{
  "model": "audio frame classifier",
  "dataset": "synthesized solo parts of chorales (CocoChorales)",
  "train_examples": 39062,
  "time_shift_ms": 50,
  "n_mels": 40,
  "hop_length": 160,
  "input": "log_mel",
  "spec_augment": true,
  "win_length": 400,
  "num_classes": 73,
  "output_stride": 2,
  "arch": "crnn",
  "norm": "batchnorm",
  "hidden_act": "silu",
  "depths": [1, 1, 2, 1],
  "kernel_size": 3,
  "stem": "single",
  "widths": [192, 288, 432, 640],
  "rnn_width": 192,
  "rnn": "gru",
  "bidirectional": false,
  "rnn_residual": true,
  "rnn_layers": 4,
  "label_smoothing": 0.1,
  "optimizer": "muon",
  "muon_scale": "spectral",
  "learning_rate": 0.025,
  "momentum": 0.95,
  "nesterov": true,
  "orthogonalizer": "newton_schulz_5",
  "adamw_lr_other_params": 0.0017,
  "max_steps": 1400,
  "batch_size": 64,
  "epochs": 2.3,
  "lr_schedule": "step",
  "warmup_steps": 280,
  "weight_decay": 0.3,
  "adamw_weight_decay_other_params": 0.05
}
Rows from block 3 of a small audio frame classifier, named by matrix and row number. Each number is 500 + 40 x the weight over its row's rms, rounded and kept within 0 to 999. All counts start at 0. Numbers have three digits each.
After each channel's rows are labels from the 100 clips, of 14976, where the channel reaches its highest value: "responds to" is what is common among them; "lies over" is the class under the peak. Only what is clearly more common there than usual is listed. The data: synthesized solo parts of chorales (CocoChorales). In brackets: how many of the 100.
# conv: width-3 conv (model.blocks.3.conv.weight, 432x432x3, each kernel summed), inputs 124-185

conv.255:443440526511500473486499564499590516539518509565531544481512459489474502496553458526465401492502488522494489506550498525480451474452505537476458475528506487489534456573507506483502540550
responds to: note G3 (51); note F#3 (47); bassoon (45); tuba (42)
lies over: G3 (46); F#3 (43)

conv.151:504474523495459487527492550493485509433464480510397611490570528517449550492462454453458455464506520472474499472503491578485498474461378531519544464501469468529503551540454489476535575381
responds to: note G3 (83); bassoon (43); note A3 (37); tuba (29)
lies over: G3 (84)

conv.393:561518501532471601523526547577523418530563549586557493480521537508502567455496512513538520492533507457465505514523484525418450444481468566483451512473402451508467460529558568478523563437
responds to: note A3 (96); cello (46); note A#3 (36); note G3 (34)
lies over: A3 (97)

conv.21:420513592496518444483489617505544462519486499457515482482534545532500561565428522509485454477462478531554496484528484493459465419542474500489553525515452395482452528472493466569490477484
responds to: note A3 (100); cello (94); note G3 (34); note B3 (28)
lies over: A3 (100)

conv.378:546499506546499523567559523451512475543418555411466430536581516447461530542541510481498445486457467476513612528481509550562454481457480515422484507459507533481565452430538446481477501459
responds to: note B4 (100); horn (64); note A4 (28); note C#5 (25)
lies over: B4 (100)

conv.371:498465477473454449520455482535506430569531579547503464492502435534528480482514477540520526491510495545446555490429432424483467544426464512478452518512575507574494494464519507554556505513
responds to: note E4 (98); clarinet (56); note D4 (36); note F#4 (30)
lies over: E4 (100)

conv.385:465503435531525493529517552481542514526544548512538422471549578518548557543454480438503517518501523520480516485507474534521448497582498506518480477474519433514472500524533599437504475523
responds to: note G#4 (95); horn (36); note A#4 (27)
lies over: G#4 (96)

conv.178:496510506493508493492512486504472428442503486484476511528531496478521452582458532493506545470553548550521503561551455442507487467529562388488517509552543434565444484598478433575480434483
responds to: note F#5 (99); note E5 (40); instrument: violin (33); flute (29)
lies over: F#5 (100)

conv.416:497479500504458531477429399536489495606469469515451504513526547537580448419534511482530468438504482528518487508590544492509465557505522527525485450558523480564492586464515505512450512490
responds to: note B3 (86); tuba (50); note C#4 (39); note A#3 (34)
lies over: B3 (78)

conv.77:495560492394446578574452464448473551492589558452479537497464496437473489477506536480536535536571484522504440479468589461529471480529534481535490451503586533486550468500513431553516524422
responds to: note E5 (100); violin (95); note F#5 (28)
lies over: E5 (100)

conv.324:550488437485522573492521478507531466549570532503575434572478514498463490476503591486411468511568535511468478467524476530497513469462439431499484567516507495447465438498524455494559449499
responds to: note A3 (44); note D3 (41); cello (33)
lies over: D3 (40)

conv.217:509458515546495557507523552484501478518575502561483567538538433518468570578565477525507491429474486458512484519578508483486546563451506514490518486409510472435572562448454514493402504511
responds to: note B4 (66); violin (39); note C#5 (37); note D#5 (25)
lies over: B4 (63); D#5 (25)

conv.417:517476402467513510439400476499573458492447525548512487456503487519499508471506509513506517527463528481445401401461512565504466456473514498444520555454504476505532461465432559497504473481
responds to: note D5 (73); violin (43); note C5 (32); note C#5 (27)
lies over: D5 (75)

conv.346:441479452462501560494581616496520543425547501502544505482551511459476535524500557475511507531490540497500518543493530510365582555492560533503497541512589550472538543468456510574527479440
responds to: note G#5 (100); note F#5 (38); flute (31); note G5 (26)
lies over: G#5 (100)

conv.156:498505463528501516507487525548543570499541506495471467537538517522476517533505509522501479510443397604503538547543485477457472485534478482525539455549509543507500497434541534515435553496
responds to: note C#4 (94); tuba (58); note B3 (32); note G#3 (30)
lies over: C#4 (94)

conv.2:526547573435467506546502447496520416489485539534579505570519526547510484433482501467480496478514524473481459454499542475468476448509511565515501454491621592514473530450546489484501455462
responds to: note B3 (100); tuba (97); note A3 (42)
lies over: B3 (80)

conv.99:441515434531560535476474425452527619473501521490493593465464450505492563519535512501480471535490494479484463490477507471646468472514463473455423468424418483522537475532497503455412542509
responds to: note D5 (96); violin (34); note E5 (33); note C5 (27)
lies over: D5 (99)

conv.116:510515566501445451517521525513499477422458531490471465496529463503514511433527478503528471498464551526521475497466483446484532543502517484453571570472470479476513509531548491512466430504
responds to: note C#4 (70); clarinet (37); tuba (34)
lies over: C#4 (69)

conv.191:467488501477499513533480481486512482497467492489592555489519493411486509537520488601591570555495546538498514443444500474497502598509553498476513534482510539593523464448510521448462563450
responds to: note E5 (68); note D#5 (50); note F#5 (38); note C#5 (38)
lies over: E5 (53)

conv.108:465499509495487473535480456531537480522397443488416496534577464533531527478452461507492507523556497460468531452520597510397495504541492520529527525489537551480540472538533476439494412516
responds to: note F3 (70); bassoon (53); horn (28); note A#4 (28)
lies over: F3 (69); A#4 (28)

conv.263:562534489486438452469437458444543405535538537423458535509449471500536519458529482470536560541522527518483466516464573489497482527563493492520488480535451529501525493558491509558478583593
responds to: note G4 (92); note F4 (36); viola (33); clarinet (29)
lies over: G4 (92)

conv.202:480545487483514527490559534519494504492460486486427429525538446613510523522502567486457464433548589484509447462487486453556491523544482599544505479510514499500501441442510550515487604455
responds to: tuba (94); note G3 (90); note A3 (32); note F3 (25)
lies over: G3 (90)

conv.209:497526486553564522499478479498495531522518497515453517489502500489481519510588478472442477533477503479531566540480516512516404490516494524460480431558526368463494431537547554511513548498
responds to: note C5 (95); violin (52); note A#4 (48); horn (40)
lies over: C5 (94)

conv.133:550440562518520521487543509361528542495536464492512437484418538509507523491492562460523447423414532518506481485545496459533540490481498498432530573571531511466569493514520476464458480563
responds to: note B4 (89); note C#5 (76); note C5 (29); horn (28)
lies over: B4 (52); C#5 (32)

conv.50:440492472453503486429501471536504462469521449415484565500547539543508493548515509501496516572542499471571517556534493583527446468524491478410555410472480524515573512532532487487569511497
responds to: note G5 (95); violin (55); note F5 (47); note A5 (32)
lies over: G5 (99)

conv.51:539450505449465464501520595497531455472451476512510502477579487506519435486400449573494478487476452494537436479527465415527543469514522489491436465515583477504495496534482493663436527521
responds to: note A#4 (99); violin (61); note C5 (36); note G#4 (29)
lies over: A#4 (100)

conv.243:491531520474477559487511553528532507439443530469466483503463541496446537474486435495563499547542516513443522511489518518524469562474518536462559514384446519450484529523535487425499593594
responds to: note A3 (73); cello (57); note F#4 (26)
lies over: A3 (73); F#4 (25)

conv.427:479491506523476477498447480496561500497464553524525475406485499482507547518558488496481471535476495533529508469529492443576555476431512489516458492524495517543476475461466491512525511565
responds to: tuba (58); note D3 (34); note A3 (31); note E3 (29)
lies over: D3 (30)

conv.291:461459487524547459527496451429562465537437474453465592500492533431486515508578502504516448506512495501593513479486522500525513480456525500493514563486456564444484513552502478536445536513
responds to: note B3 (92); clarinet (64); note C#4 (36); note E4 (31)
lies over: B3 (91)

conv.260:506481443508522497499569521535484477449470525451453424566509471500535503513465455508476492522492538483480413469491521587518498430541515508509567474513476428539523518524488440494443512525
responds to: note C#4 (65); note D#4 (37); note D4 (35); viola (32)
lies over: silence (100)

conv.376:511590566576460517532493523553472510481480539515534497558394488469534591511480562544405494468457500472506540508415461557467495474501469465479468558532472443527423573450505516546497479547
responds to: note E3 (68); cello (52); note B3 (41); note F3 (35)
lies over: E3 (67); F3 (29)

conv.187:472477526493506552413512537472483511531560522530500464499513502523463488522476511582529458520463461525494514524472405481455596495524439472486517540512505409535531531567492495542562570513
responds to: note G5 (98); flute (35); note F5 (31); trumpet (27)
lies over: G5 (99)

conv.363:441459428468474526568471537486488453454552477516467446531520424524474472477527477544502441456451512522495490473536493527516502530494475440480493535492518547445524461431466489506484520499
responds to: horn (100); note B4 (100); note C#5 (31)
lies over: B4 (100)

conv.203:511485510472469424510528549472448433479471489594523436529533522538579585512524528484504501544477484522509565460532536455521559468467548463540496455443477570506509479501549535451578504442
responds to: note D4 (82); note C#4 (32); clarinet (29); note C4 (29)
lies over: silence (62); D4 (36)

conv.150:514517505489521526498548510444458492597524487446483469519477547502413456468556473482462623541506515485394517513447528549512475466439551483513442464465465565538551489509411531564442438519
responds to: note C5 (59); note D5 (56); note A#3 (38); violin (37)
lies over: A#3 (38); D5 (28)

conv.98:498459517533442436518524472457519481531459481507496420467501445482474505534510551548472498473465544502518529465491552512502506468563491438520591539476473501447487594433490501500494498595
responds to: note D5 (86); flute (36); note E5 (34); trumpet (29)
lies over: silence (100)

conv.56:469535564507456574537462479511504528526490538458450486483514423489520458457488533530624456562464496527510535455490506517489471466584482496514527530480530546490463501595524434521485556545
responds to: note A#4 (99); violin (56); note C5 (42); horn (31)
lies over: A#4 (100)

conv.92:472498446544522512492467561550506532530455568521504521497468598480549457568523559533489494495499496508475427505440574544462532439588450532548471526471530441463470536543487563497442494459
responds to: note A3 (100); cello (86); note G3 (32)
lies over: A3 (100)

conv.126:480540507485508496518455480538515433492541485420500504533434502509546483521510479545524456466459505436517542496446487539501473432411551533486515526511557489480469598565528529446497492518
responds to: note D4 (96); tuba (64); note C#4 (29); note E4 (28)
lies over: D4 (96)

conv.208:514497463485427509467501541483488501512480548494502479468475486507489477516574565465474476516478457427469436514517437513539482536508483452531519633512434515512508443502534530568544460538
responds to: note A#5 (75); violin (67); note G#5 (41); note G5 (33)
lies over: A#5 (75); D5 (25)

conv.328:500552498477519511520470526442446501490512540477558434469483547529467564474538505496422481401490465540541457534533513596450470533533449496496545557549524426505572403476570507543543483422
responds to: note C#4 (53); note A#5 (46); violin (40); note G#5 (25)
lies over: C#4 (53); A#5 (46)

conv.368:528473429482513408485581404582475515550481450519494577539550477440559447428499508510493496497477558487477453516493506469396484461525524557410522524576415501543540482525524514512515512560
responds to: note B3 (99); tuba (74); note A#3 (28)
lies over: B3 (100)

conv.197:588471449492447537412425578462499450504526511545501527602489580517521532563529454516560469533528447497490504462504476443447562473537534451490589498569420501500447507414538494452542529462
responds to: note G5 (98); note F5 (30); trumpet (27); flute (27)
lies over: G5 (100)

conv.52:512494460520533524499437509553481504501450516527483496514543471539494474474543486472522452498522515591509553476542478452542449524491505524520500518524537519490433552466529482506521500555
responds to: note C5 (47); note G3 (38); horn (30); tuba (28)
lies over: C5 (55); G3 (34)

conv.294:500524490532446585532522515507551466509483471496593589502549462553407580503466419517461550522506476536482492511482526465525536475486473542567489454528477447539484559488566485465561482512
responds to: note G3 (100); note A3 (41); cello (33); bassoon (32)
lies over: G3 (100)

conv.85:514442484490506527447453498422487516502535417553396493546507515511454466582439463514514465500470503510462530512444565492558496459533534505490494431517535544497457472526557474524430534541
responds to: horn (99); note B4 (99); note C#5 (29)
lies over: B4 (99)

conv.421:471453524503455518506539533486461471432501449494399510473529454453462490498517469490457539527447530554503503507492523493605482508514519528497510480523508485479475510466517559550478557449
responds to: note G3 (99); tuba (99); note A3 (46); note C4 (27)
lies over: G3 (99)

conv.66:523458521531516501506488452530478513461504556438606511506465544460486511512515464479458495482439432540531543433486475433514479440447435489506550507539473535430565499468520511500476505452
responds to: tuba (67); note C#4 (58); note C4 (35); note A#5 (29)
lies over: C#4 (54); A#5 (29)

conv.349:519543579413464468500461545477499531467500522524523519526522445541418469500444494515494472460458473486406532424571486520449473464549526513527497486490488480472510420441493560522509524515
responds to: note B3 (87); tuba (51); note A#3 (42); bassoon (27)
lies over: silence (100)

conv.425:514447559501496487575578495373508552549488478476460409525487468521536516520500494574499517505517508478542468577454541419526495471487542473470481549477510533535526538517507488615481481549
responds to: note A#4 (99); violin (57); note G#4 (43); note C5 (29)
lies over: A#4 (100)

conv.401:503557518458502532474518509458477474455444419501537518540489430490471578467469557514492476413531458494494558542469511450515495446514487477496505460461495422512524520481520504480505502475
responds to: note C#4 (98); tuba (35); note G#3 (29); instrument: bassoon (29)
lies over: C#4 (98)

conv.104:538461529410450509491489514440504478475468433473496517622473468464559538575503474457439454524493543467558568549498440397547525527578446422499565443541441488539577497450497591553516495450
responds to: note F5 (86); note D#5 (45); note G5 (39); trumpet (37)
lies over: F5 (97)

conv.91:453506469500462441505510493510525479475469474478464465501533517573548459472470537534533497400467512492441527544484528436540459463540436494539511504583550498524446511498484497555487515492
responds to: note A#4 (64); violin (47); note G5 (33)
lies over: A#4 (65); silence (35)

conv.170:463549514458605555473459453526501465481465528609436518496475447490484542490406505455492464469490577534529510478464441490541516574508532549472585464446461511489461490533451484540561429537
responds to: tuba (82); note D#3 (53); note B3 (37); note A#3 (33)
lies over: D#3 (52); B3 (28)

conv.97:486494492476495541507523471462486506547530498528488482515531430442515500459590463508495459469497516484542573514544561529531450543517551458531514414515555558531472543475546470546499510525
responds to: tuba (78); note D3 (38); note A3 (28); note G3 (26)
lies over: D3 (30)

conv.269:514455493546505499524501453414512519469505520480505378499563542544535503504523504456523461435576474527525522436495481512491454529521514516544504552513517601454431575521495485558461501489
responds to: note B4 (100); horn (69); note A4 (28); note C#5 (27)
lies over: B4 (100)

conv.388:508497529587531618491569472529503532559492491467496497441470470476541473534532487442532511471465457491482550491503404545548447500480512532427484519478493590580430465530491543536457500509
responds to: note B4 (79); violin (40); horn (35); note A4 (34)
lies over: B4 (78)

conv.171:436532571555519466490453485510488501499583399505494554554545542459517492479457457436501508551437492496513483454422436422480514495546562497464491514473457539488460533502562509549529511567
responds to: note A#4 (55); violin (44); note E5 (40); viola (25)
lies over: A#4 (55); E5 (45)

conv.189:464474541499475534472455431536482475562495455474485550469520463500457445503573477534523533472504509441459479461479429527504480536491419527505534500487481462462458501464462528456440593479
responds to: note C5 (48); note G3 (47); bassoon (47); instrument: violin (35)
lies over: C5 (53); G3 (47)

conv.173:544441556490508494485509489508545540471426452443464447490457440515495442434529550528473491495550533544437508531467473471526556551507534457553508575491470523505451455468519506471544536508
responds to: note E5 (83); violin (66); note F#5 (57)
lies over: E5 (59)

conv.27:520485481506519488454552504535495436535552498461468494511510504463473492494543466433404486466491464573511487562526527429520427528486517458496403511480596468469462471531402507628508555518
responds to: note F3 (94); tuba (62); note A#3 (38); note G3 (35)
lies over: F3 (93)

conv.343:520493553513490507564524520469546573502441459463540421514459460463481460500460472547529503541470469471503575507552539434486508520479459491521538523522507532466544438502466472564490515521
responds to: note G#4 (99); trombone (30); note A#4 (28)
lies over: G#4 (63); silence (34)

conv.373:474523573478502542458460546471568553468569470549467435506550472597516498523525621510528467450487477512426440497508456566496496553453482506493548470494552527471545587515453473449530507515
responds to: note G4 (50); note G#4 (46); horn (28)
lies over: G4 (45); G#4 (44)

conv.410:528513497548515473505486458484480522500602563598493473414495469506519456476474571532453480398488474534548515558461490459472519523460478494501520581494489607442480480537516500556531533496
responds to: note B3 (53); bassoon (30); note A#3 (30)
lies over: silence (100)

conv.144:463522503462468557516548495546520531506470477500531493516524522509471519404446482562426514491509432489581524507478476571484500468507501477470527429467545555498474530483512469558519501424
responds to: note D#4 (100); viola (48); note F4 (33); instrument: clarinet (27)
lies over: D#4 (100)

conv.308:524484452494524513517464481519493532484486451489502485475496480491503481540570495477503454542493545472494497479437415503483528455537529491511499475472529598515551470493522522497437467465
responds to: note G#5 (96); note F#5 (34); trumpet (29); note G5 (25)
lies over: G#5 (96)

conv.321:469456487551502507472595499532553533486464544480457485479538499479495496559482474485480493532514533484516501536533504432475479474434489558485441540540478553520540499531503568544438518592
responds to: note D4 (34)
lies over: silence (100)

conv.137:486466479498432526493519611510578522456508465493515484563567447483504559567462522475535514493490530545427472504533558459457570548440463489477539516506488492496511473503454503497531536564
responds to: note A#5 (99); violin (65); note G5 (46); note A5 (42)
lies over: A#5 (99)

conv.322:490459473499510567488467440487454443429523480547585519551450555554506460509592499524492480466529521552499515509544455493490521456469471493496502477533508416506498468532490523506487525579
responds to: note E3 (99); bassoon (43); cello (43); note F#3 (31)
lies over: E3 (99)

conv.301:554538484494489653514509528473474532419505472521516486459571459442506476510497467513500565514564506504490484423499582491482515413508480522528518469463511448491463432518528482479489570469
responds to: note G3 (100); bassoon (74); note A3 (37); note C4 (30)
lies over: G3 (100)

conv.238:492534541464544492474525459524524472509512492507474491534524497555506535459508528432506519523507487509528508456459515424524515483494558475524510562560616517504477461480540468462540448485
responds to: note C5 (77); violin (50); horn (27); note G5 (25)
lies over: C5 (75); G5 (25)

conv.323:551533497479463428461488555460514543454480443501470483491525501509541455470510449507462539501490562543568537457536522437597493455465553570448527545528529487481534533469555516482535526434
responds to: note C#5 (100); note B4 (47); horn (37)
lies over: C#5 (96)

conv.160:469443505517511502506583513446492485500569459494476497559482546501484489485526495569497486627495474454544469542485450462454544415494423551472404465522523503457539461471467516544538516527
responds to: note A5 (100); note G5 (65); trumpet (46); note F5 (27)
lies over: A5 (100)

conv.76:416451539585522535482538480476525556530545544523495504503510540493513491521500491480566521484450456530461507450536527555469461501466429547508461469497514511518543559509514453553445438519
responds to: tuba (98); note D3 (87); note A3 (45); note G3 (26)
lies over: D3 (86)

conv.318:547514528481463448480508529456383447443559485514547522457528536514526535468477468513382502529461474487540527427542433489569525472478528509536522497487501494506474489459470492486507507512
responds to: note E5 (80); clarinet (41); note F#5 (31); flute (28)
lies over: E5 (80)

conv.326:452499462491475520520524420434460490486475470507483487519432542466511528527480483519523484511604483498425532532522468532594472577531491498482464460472476571505467494481526542501469445487
responds to: note G3 (50); note A3 (48); tuba (45); bassoon (43)
lies over: G3 (48)

conv.183:530548524495528444527547470500458478466497530474503512480452515425511517563481444432542514495521459501464582482559461530473421458505466545546550525459480548492467463507539494471516486490
responds to: tuba (63); note D4 (57); note D3 (51); note A3 (37)
lies over: D4 (45); D3 (44)

conv.17:534479504570497470529508579441561543467542535528539446529523429550466528455572511493433474562484506444520530460507478452490499522610503508506465472488496512579489484492505491535516431465
responds to: note C#5 (100); violin (41); note B4 (25)
lies over: C#5 (100)

conv.344:538510489520507504496440512417522474453470512500513476528516458483549532491549492459457602468521513444536498530509486497514506482548557494561549510460434555439527443478503484541513626469
responds to: note G5 (79); flute (34); instrument: violin (34); note F5 (30)
lies over: G5 (80)

conv.30:470541484544464444479518566524553441457487510423513465420483447533553487505507528598499509476451507481510462476455509444549472479507465452534512511457475486542504493521530573481479474542
responds to: note G5 (100); flute (69); note F5 (36)
lies over: G5 (100)

conv.329:506471521429488599490508468475533474494533525455486524438472443492503485415575453451462524522508566469468524478441553424519447496441530497500542393509499510466462512513515542514539591554
responds to: note F3 (100); tuba (76); note G3 (34); note A#3 (33)
lies over: F3 (98)

conv.154:492467529470478527523467570514487496516502464530500597522413485435535463471433469505488534559519474494538513532529473467535547442480528554367491493494470503575471467480531550524473499568
responds to: note F5 (99); note D#5 (60); trumpet (44); note G5 (34)
lies over: D#5 (42); F5 (30)

conv.386:556519494511571542543501455581558493406446533528535496543613579508455472516471512520486484537467500484501435489463538525560497496507502502492556466558609547520498409503366473486497481519
responds to: note B3 (99); tuba (90); note A3 (54); note C#4 (49)
lies over: B3 (52)

conv.94:522507483548497472476488472525529527520485518553485476511499494439485500468442525493478430599456445486501574467484550429433464553463532570497589412408522491574512455500494436493491486476
responds to: note A5 (99); note G5 (60); instrument: violin (41); trumpet (37)
lies over: A5 (99)

conv.394:501481469462493507531489492508479475487524482455477478429534547485509458439515486533499494575434594452463478458511473431446512537445543454501497568447545580435517499575556507475547484486
responds to: note D#4 (100); horn (34); note D4 (29)
lies over: D#4 (100)

conv.60:530480536474473481516504467511478498457519463552555526514549503452499450468385511491550496502525468473543469475590452496475473483434480485449527513503429449494486490575503576512554492538
responds to: note C#4 (93); tuba (61); note A#3 (28); note B3 (27)
lies over: C#4 (89)

conv.339:493464521489579456480519478458458451429571521534458501471493451515554532468485458530443527566523504467481475462516531467472515533544501520455532508484473434521481446624496534478489509490
responds to: note E4 (85); trombone (53); note F#4 (38); clarinet (34)
lies over: E4 (85)

conv.186:493487446532513569514527423472499460489448480493577592542472517495554470507476528479446573477507541464528490523439433570514480450541492507450559429515498510466403471534530475527440542458
responds to: note C#4 (100); bassoon (28); trombone (26)
lies over: C#4 (100)

conv.4:451528488496480512424525572446544470494554466538598540466474506445464541546526434494567531477519464465438514424474537508499428585546533485459480517456466479469566468554443563477501512493
responds to: note E4 (47); clarinet (32); note G#4 (27)
lies over: E4 (48); G#4 (26)

conv.402:507537532497541548547464480471519526487522474392492455474443554514485464486505485438502498434526537469475478496499453471490470528476524527495534441540510537541468539534505550557480429513
responds to: note F#5 (68); flute (49); note F5 (40); note E5 (37)
lies over: F#5 (70); F5 (30)

conv.39:515565432528497500504515542492567514537485444497505643507500506577539479494488560475530498432485508407511513508489561554511444470571456512474547497478494486493564539474503551474494505533
responds to: note G#4 (67); trombone (28); oboe (26)
lies over: silence (97)

conv.406:494468543508581581539515500555546469456521572488514431515501562573533520492511480453520450435509529508483511528447545477477397484567527550461478521545489494467499483478432517438443483500
responds to: note F3 (77); tuba (38); note A#3 (31); cello (29)
lies over: F3 (76)

conv.389:524525472537457547554529489498548494534520507517498492500442519479482463451537525513463487481486414457544530524502559526450587471483462503471523520520490504462483594462484516476517478588
responds to: note D4 (95); clarinet (51); tuba (38); note D#4 (38)
lies over: D4 (98)