python train.py --arch="crnn" --model="audio frame classifier" --dataset="synthesized solo parts of chorales (CocoChorales)" --train_examples=39062 --time_shift_ms=50 --n_mels=40 --hop_length=160 --input="log_mel" --spec_augment=true --win_length=400 --num_classes=73 --output_stride=2 --norm="batchnorm" --activation="silu" --depths=[1, 1, 2, 1] --kernel_size=3 --stem="single" --widths=[192, 288, 432, 640] --rnn_width=192 --rnn="gru" --bidirectional=false --rnn_residual=true --rnn_layers=4 --label_smoothing=0.1 --optimizer="muon" --muon_scale="spectral" --lr=0.025 --momentum=0.95 --nesterov=true --orthogonalizer="newton_schulz_5" --adamw_lr_other_params=0.0017 --steps=1400 --batch_size=64 --epochs=2.3 --lr_schedule="step" --warmup_steps=280 --weight_decay=0.3 --adamw_weight_decay_other_params=0.05
Rows from block 3 of a small audio frame classifier, named by matrix and row number. Each number is 500 + 25 x the weight over its row's rms, rounded and kept within 0 to 999. All counts start at 0. Numbers have three digits each.
After each channel's rows are labels from the 100 clips, of 14976, where the channel reaches its highest value: "loudest" is the band of the loudest frequency at the time of the peak. Only what is clearly more common there than usual is listed. The data: synthesized solo parts of chorales (CocoChorales). In brackets: how many of the 100.
# conv: width-3 conv (model.blocks.3.conv.weight, 432x432x3, each kernel summed), inputs 62-123

conv.55:467533488473481515482494488505485491471509483504487490510574503539487485509466486523478475495516502482515510520520508483480513451523468522498530524493489478504533523501511490519539512491
loudest: 1000 to 2000 Hz (40)

conv.428:483485526461506488510499543481537488510544497515473505469497488497436459499478464499505500542533533512511508523525463479534525510485521496549464496503450503456510515478503531524548507505
loudest: 250 to 500 Hz (94)

conv.312:505494478535556498506462536476499515507499563527474502495523512504483472510504510472460527519520530526482481545491539584516492541516486532473494521474480522504485474484513498489506479504
loudest: 500 to 1000 Hz (74)

conv.49:488477500484488502488507500460520528513497478493482497544501510517470514542512484551505527520531523489442510519520480539490499450468476470474472459487509516476497510535512500445482501517
loudest: 500 to 1000 Hz (83)

conv.24:478468506532505452476521466519557494492493515486519506482482486469488518510548525516532554548476531510493547553493524493507465505507584515492498491511489457493484494501488503567534493519
loudest: 250 to 500 Hz (82)

conv.235:497498498464483552493502483546507539449465510457506487511525475469503514531494512496520498503487528495517503514507471471492525513532501492480495517502511465501500499503498518461510475513
loudest: 500 to 1000 Hz (75)

conv.18:509508467467552532519493481537515498510463514444480519504495480508513507499508556479466484491495521451507481461501516539510543546431564506504539481480483552474451515498506498501511491487
loudest: 1000 to 2000 Hz (40)

conv.253:464472496516522462521545507513509475476511498471500524495513513545468529506455530466465508488474521501533494496538472460503482523460481506443530501485498483502520502532518509504455521502
loudest: 1000 to 2000 Hz (29)

conv.111:542501525452475488562503503497470515482499520516466495505471515498522523461486466538505466499502525503507507485500511459493485508504489496535513513507512469504512493517539506562487520521
loudest: 250 to 500 Hz (97)

conv.79:473511506530549503530504471534484462458454538496469505486544470468494528467491497516503464482501512493520533502490510481482482482481498474536499465543531501468488543469498487458502531459
loudest: 1000 to 2000 Hz (39)

conv.250:481494534515509493495499468514487506574503535483531567499499508466468484495531509540473501458492511556548393487509519520575505497523514444503521479460449509540507477509502510483502516466
loudest: 500 to 1000 Hz (84)

conv.17:529518486495525486531465483467502463482542520485483469505505452465459518469473484530504509506519532545493478504492451505451519491497538523523510458502472479534501514477510524537525482518
loudest: 500 to 1000 Hz (70); 1000 to 2000 Hz (30)

conv.364:519528491556510502481518489519541532461513505506487497479505477528531522527471540553457495479528481484468533464480526526495524504503461480486526517512496460519486471480475533496502503478
loudest: 1000 to 2000 Hz (31)

conv.252:528489470501481440521526474494525509511482467516542519478475513503503486484475562517488462514519494494514535455501519542468506504534490522519518448505523549520503493510509508513485509477
loudest: 500 to 1000 Hz (89)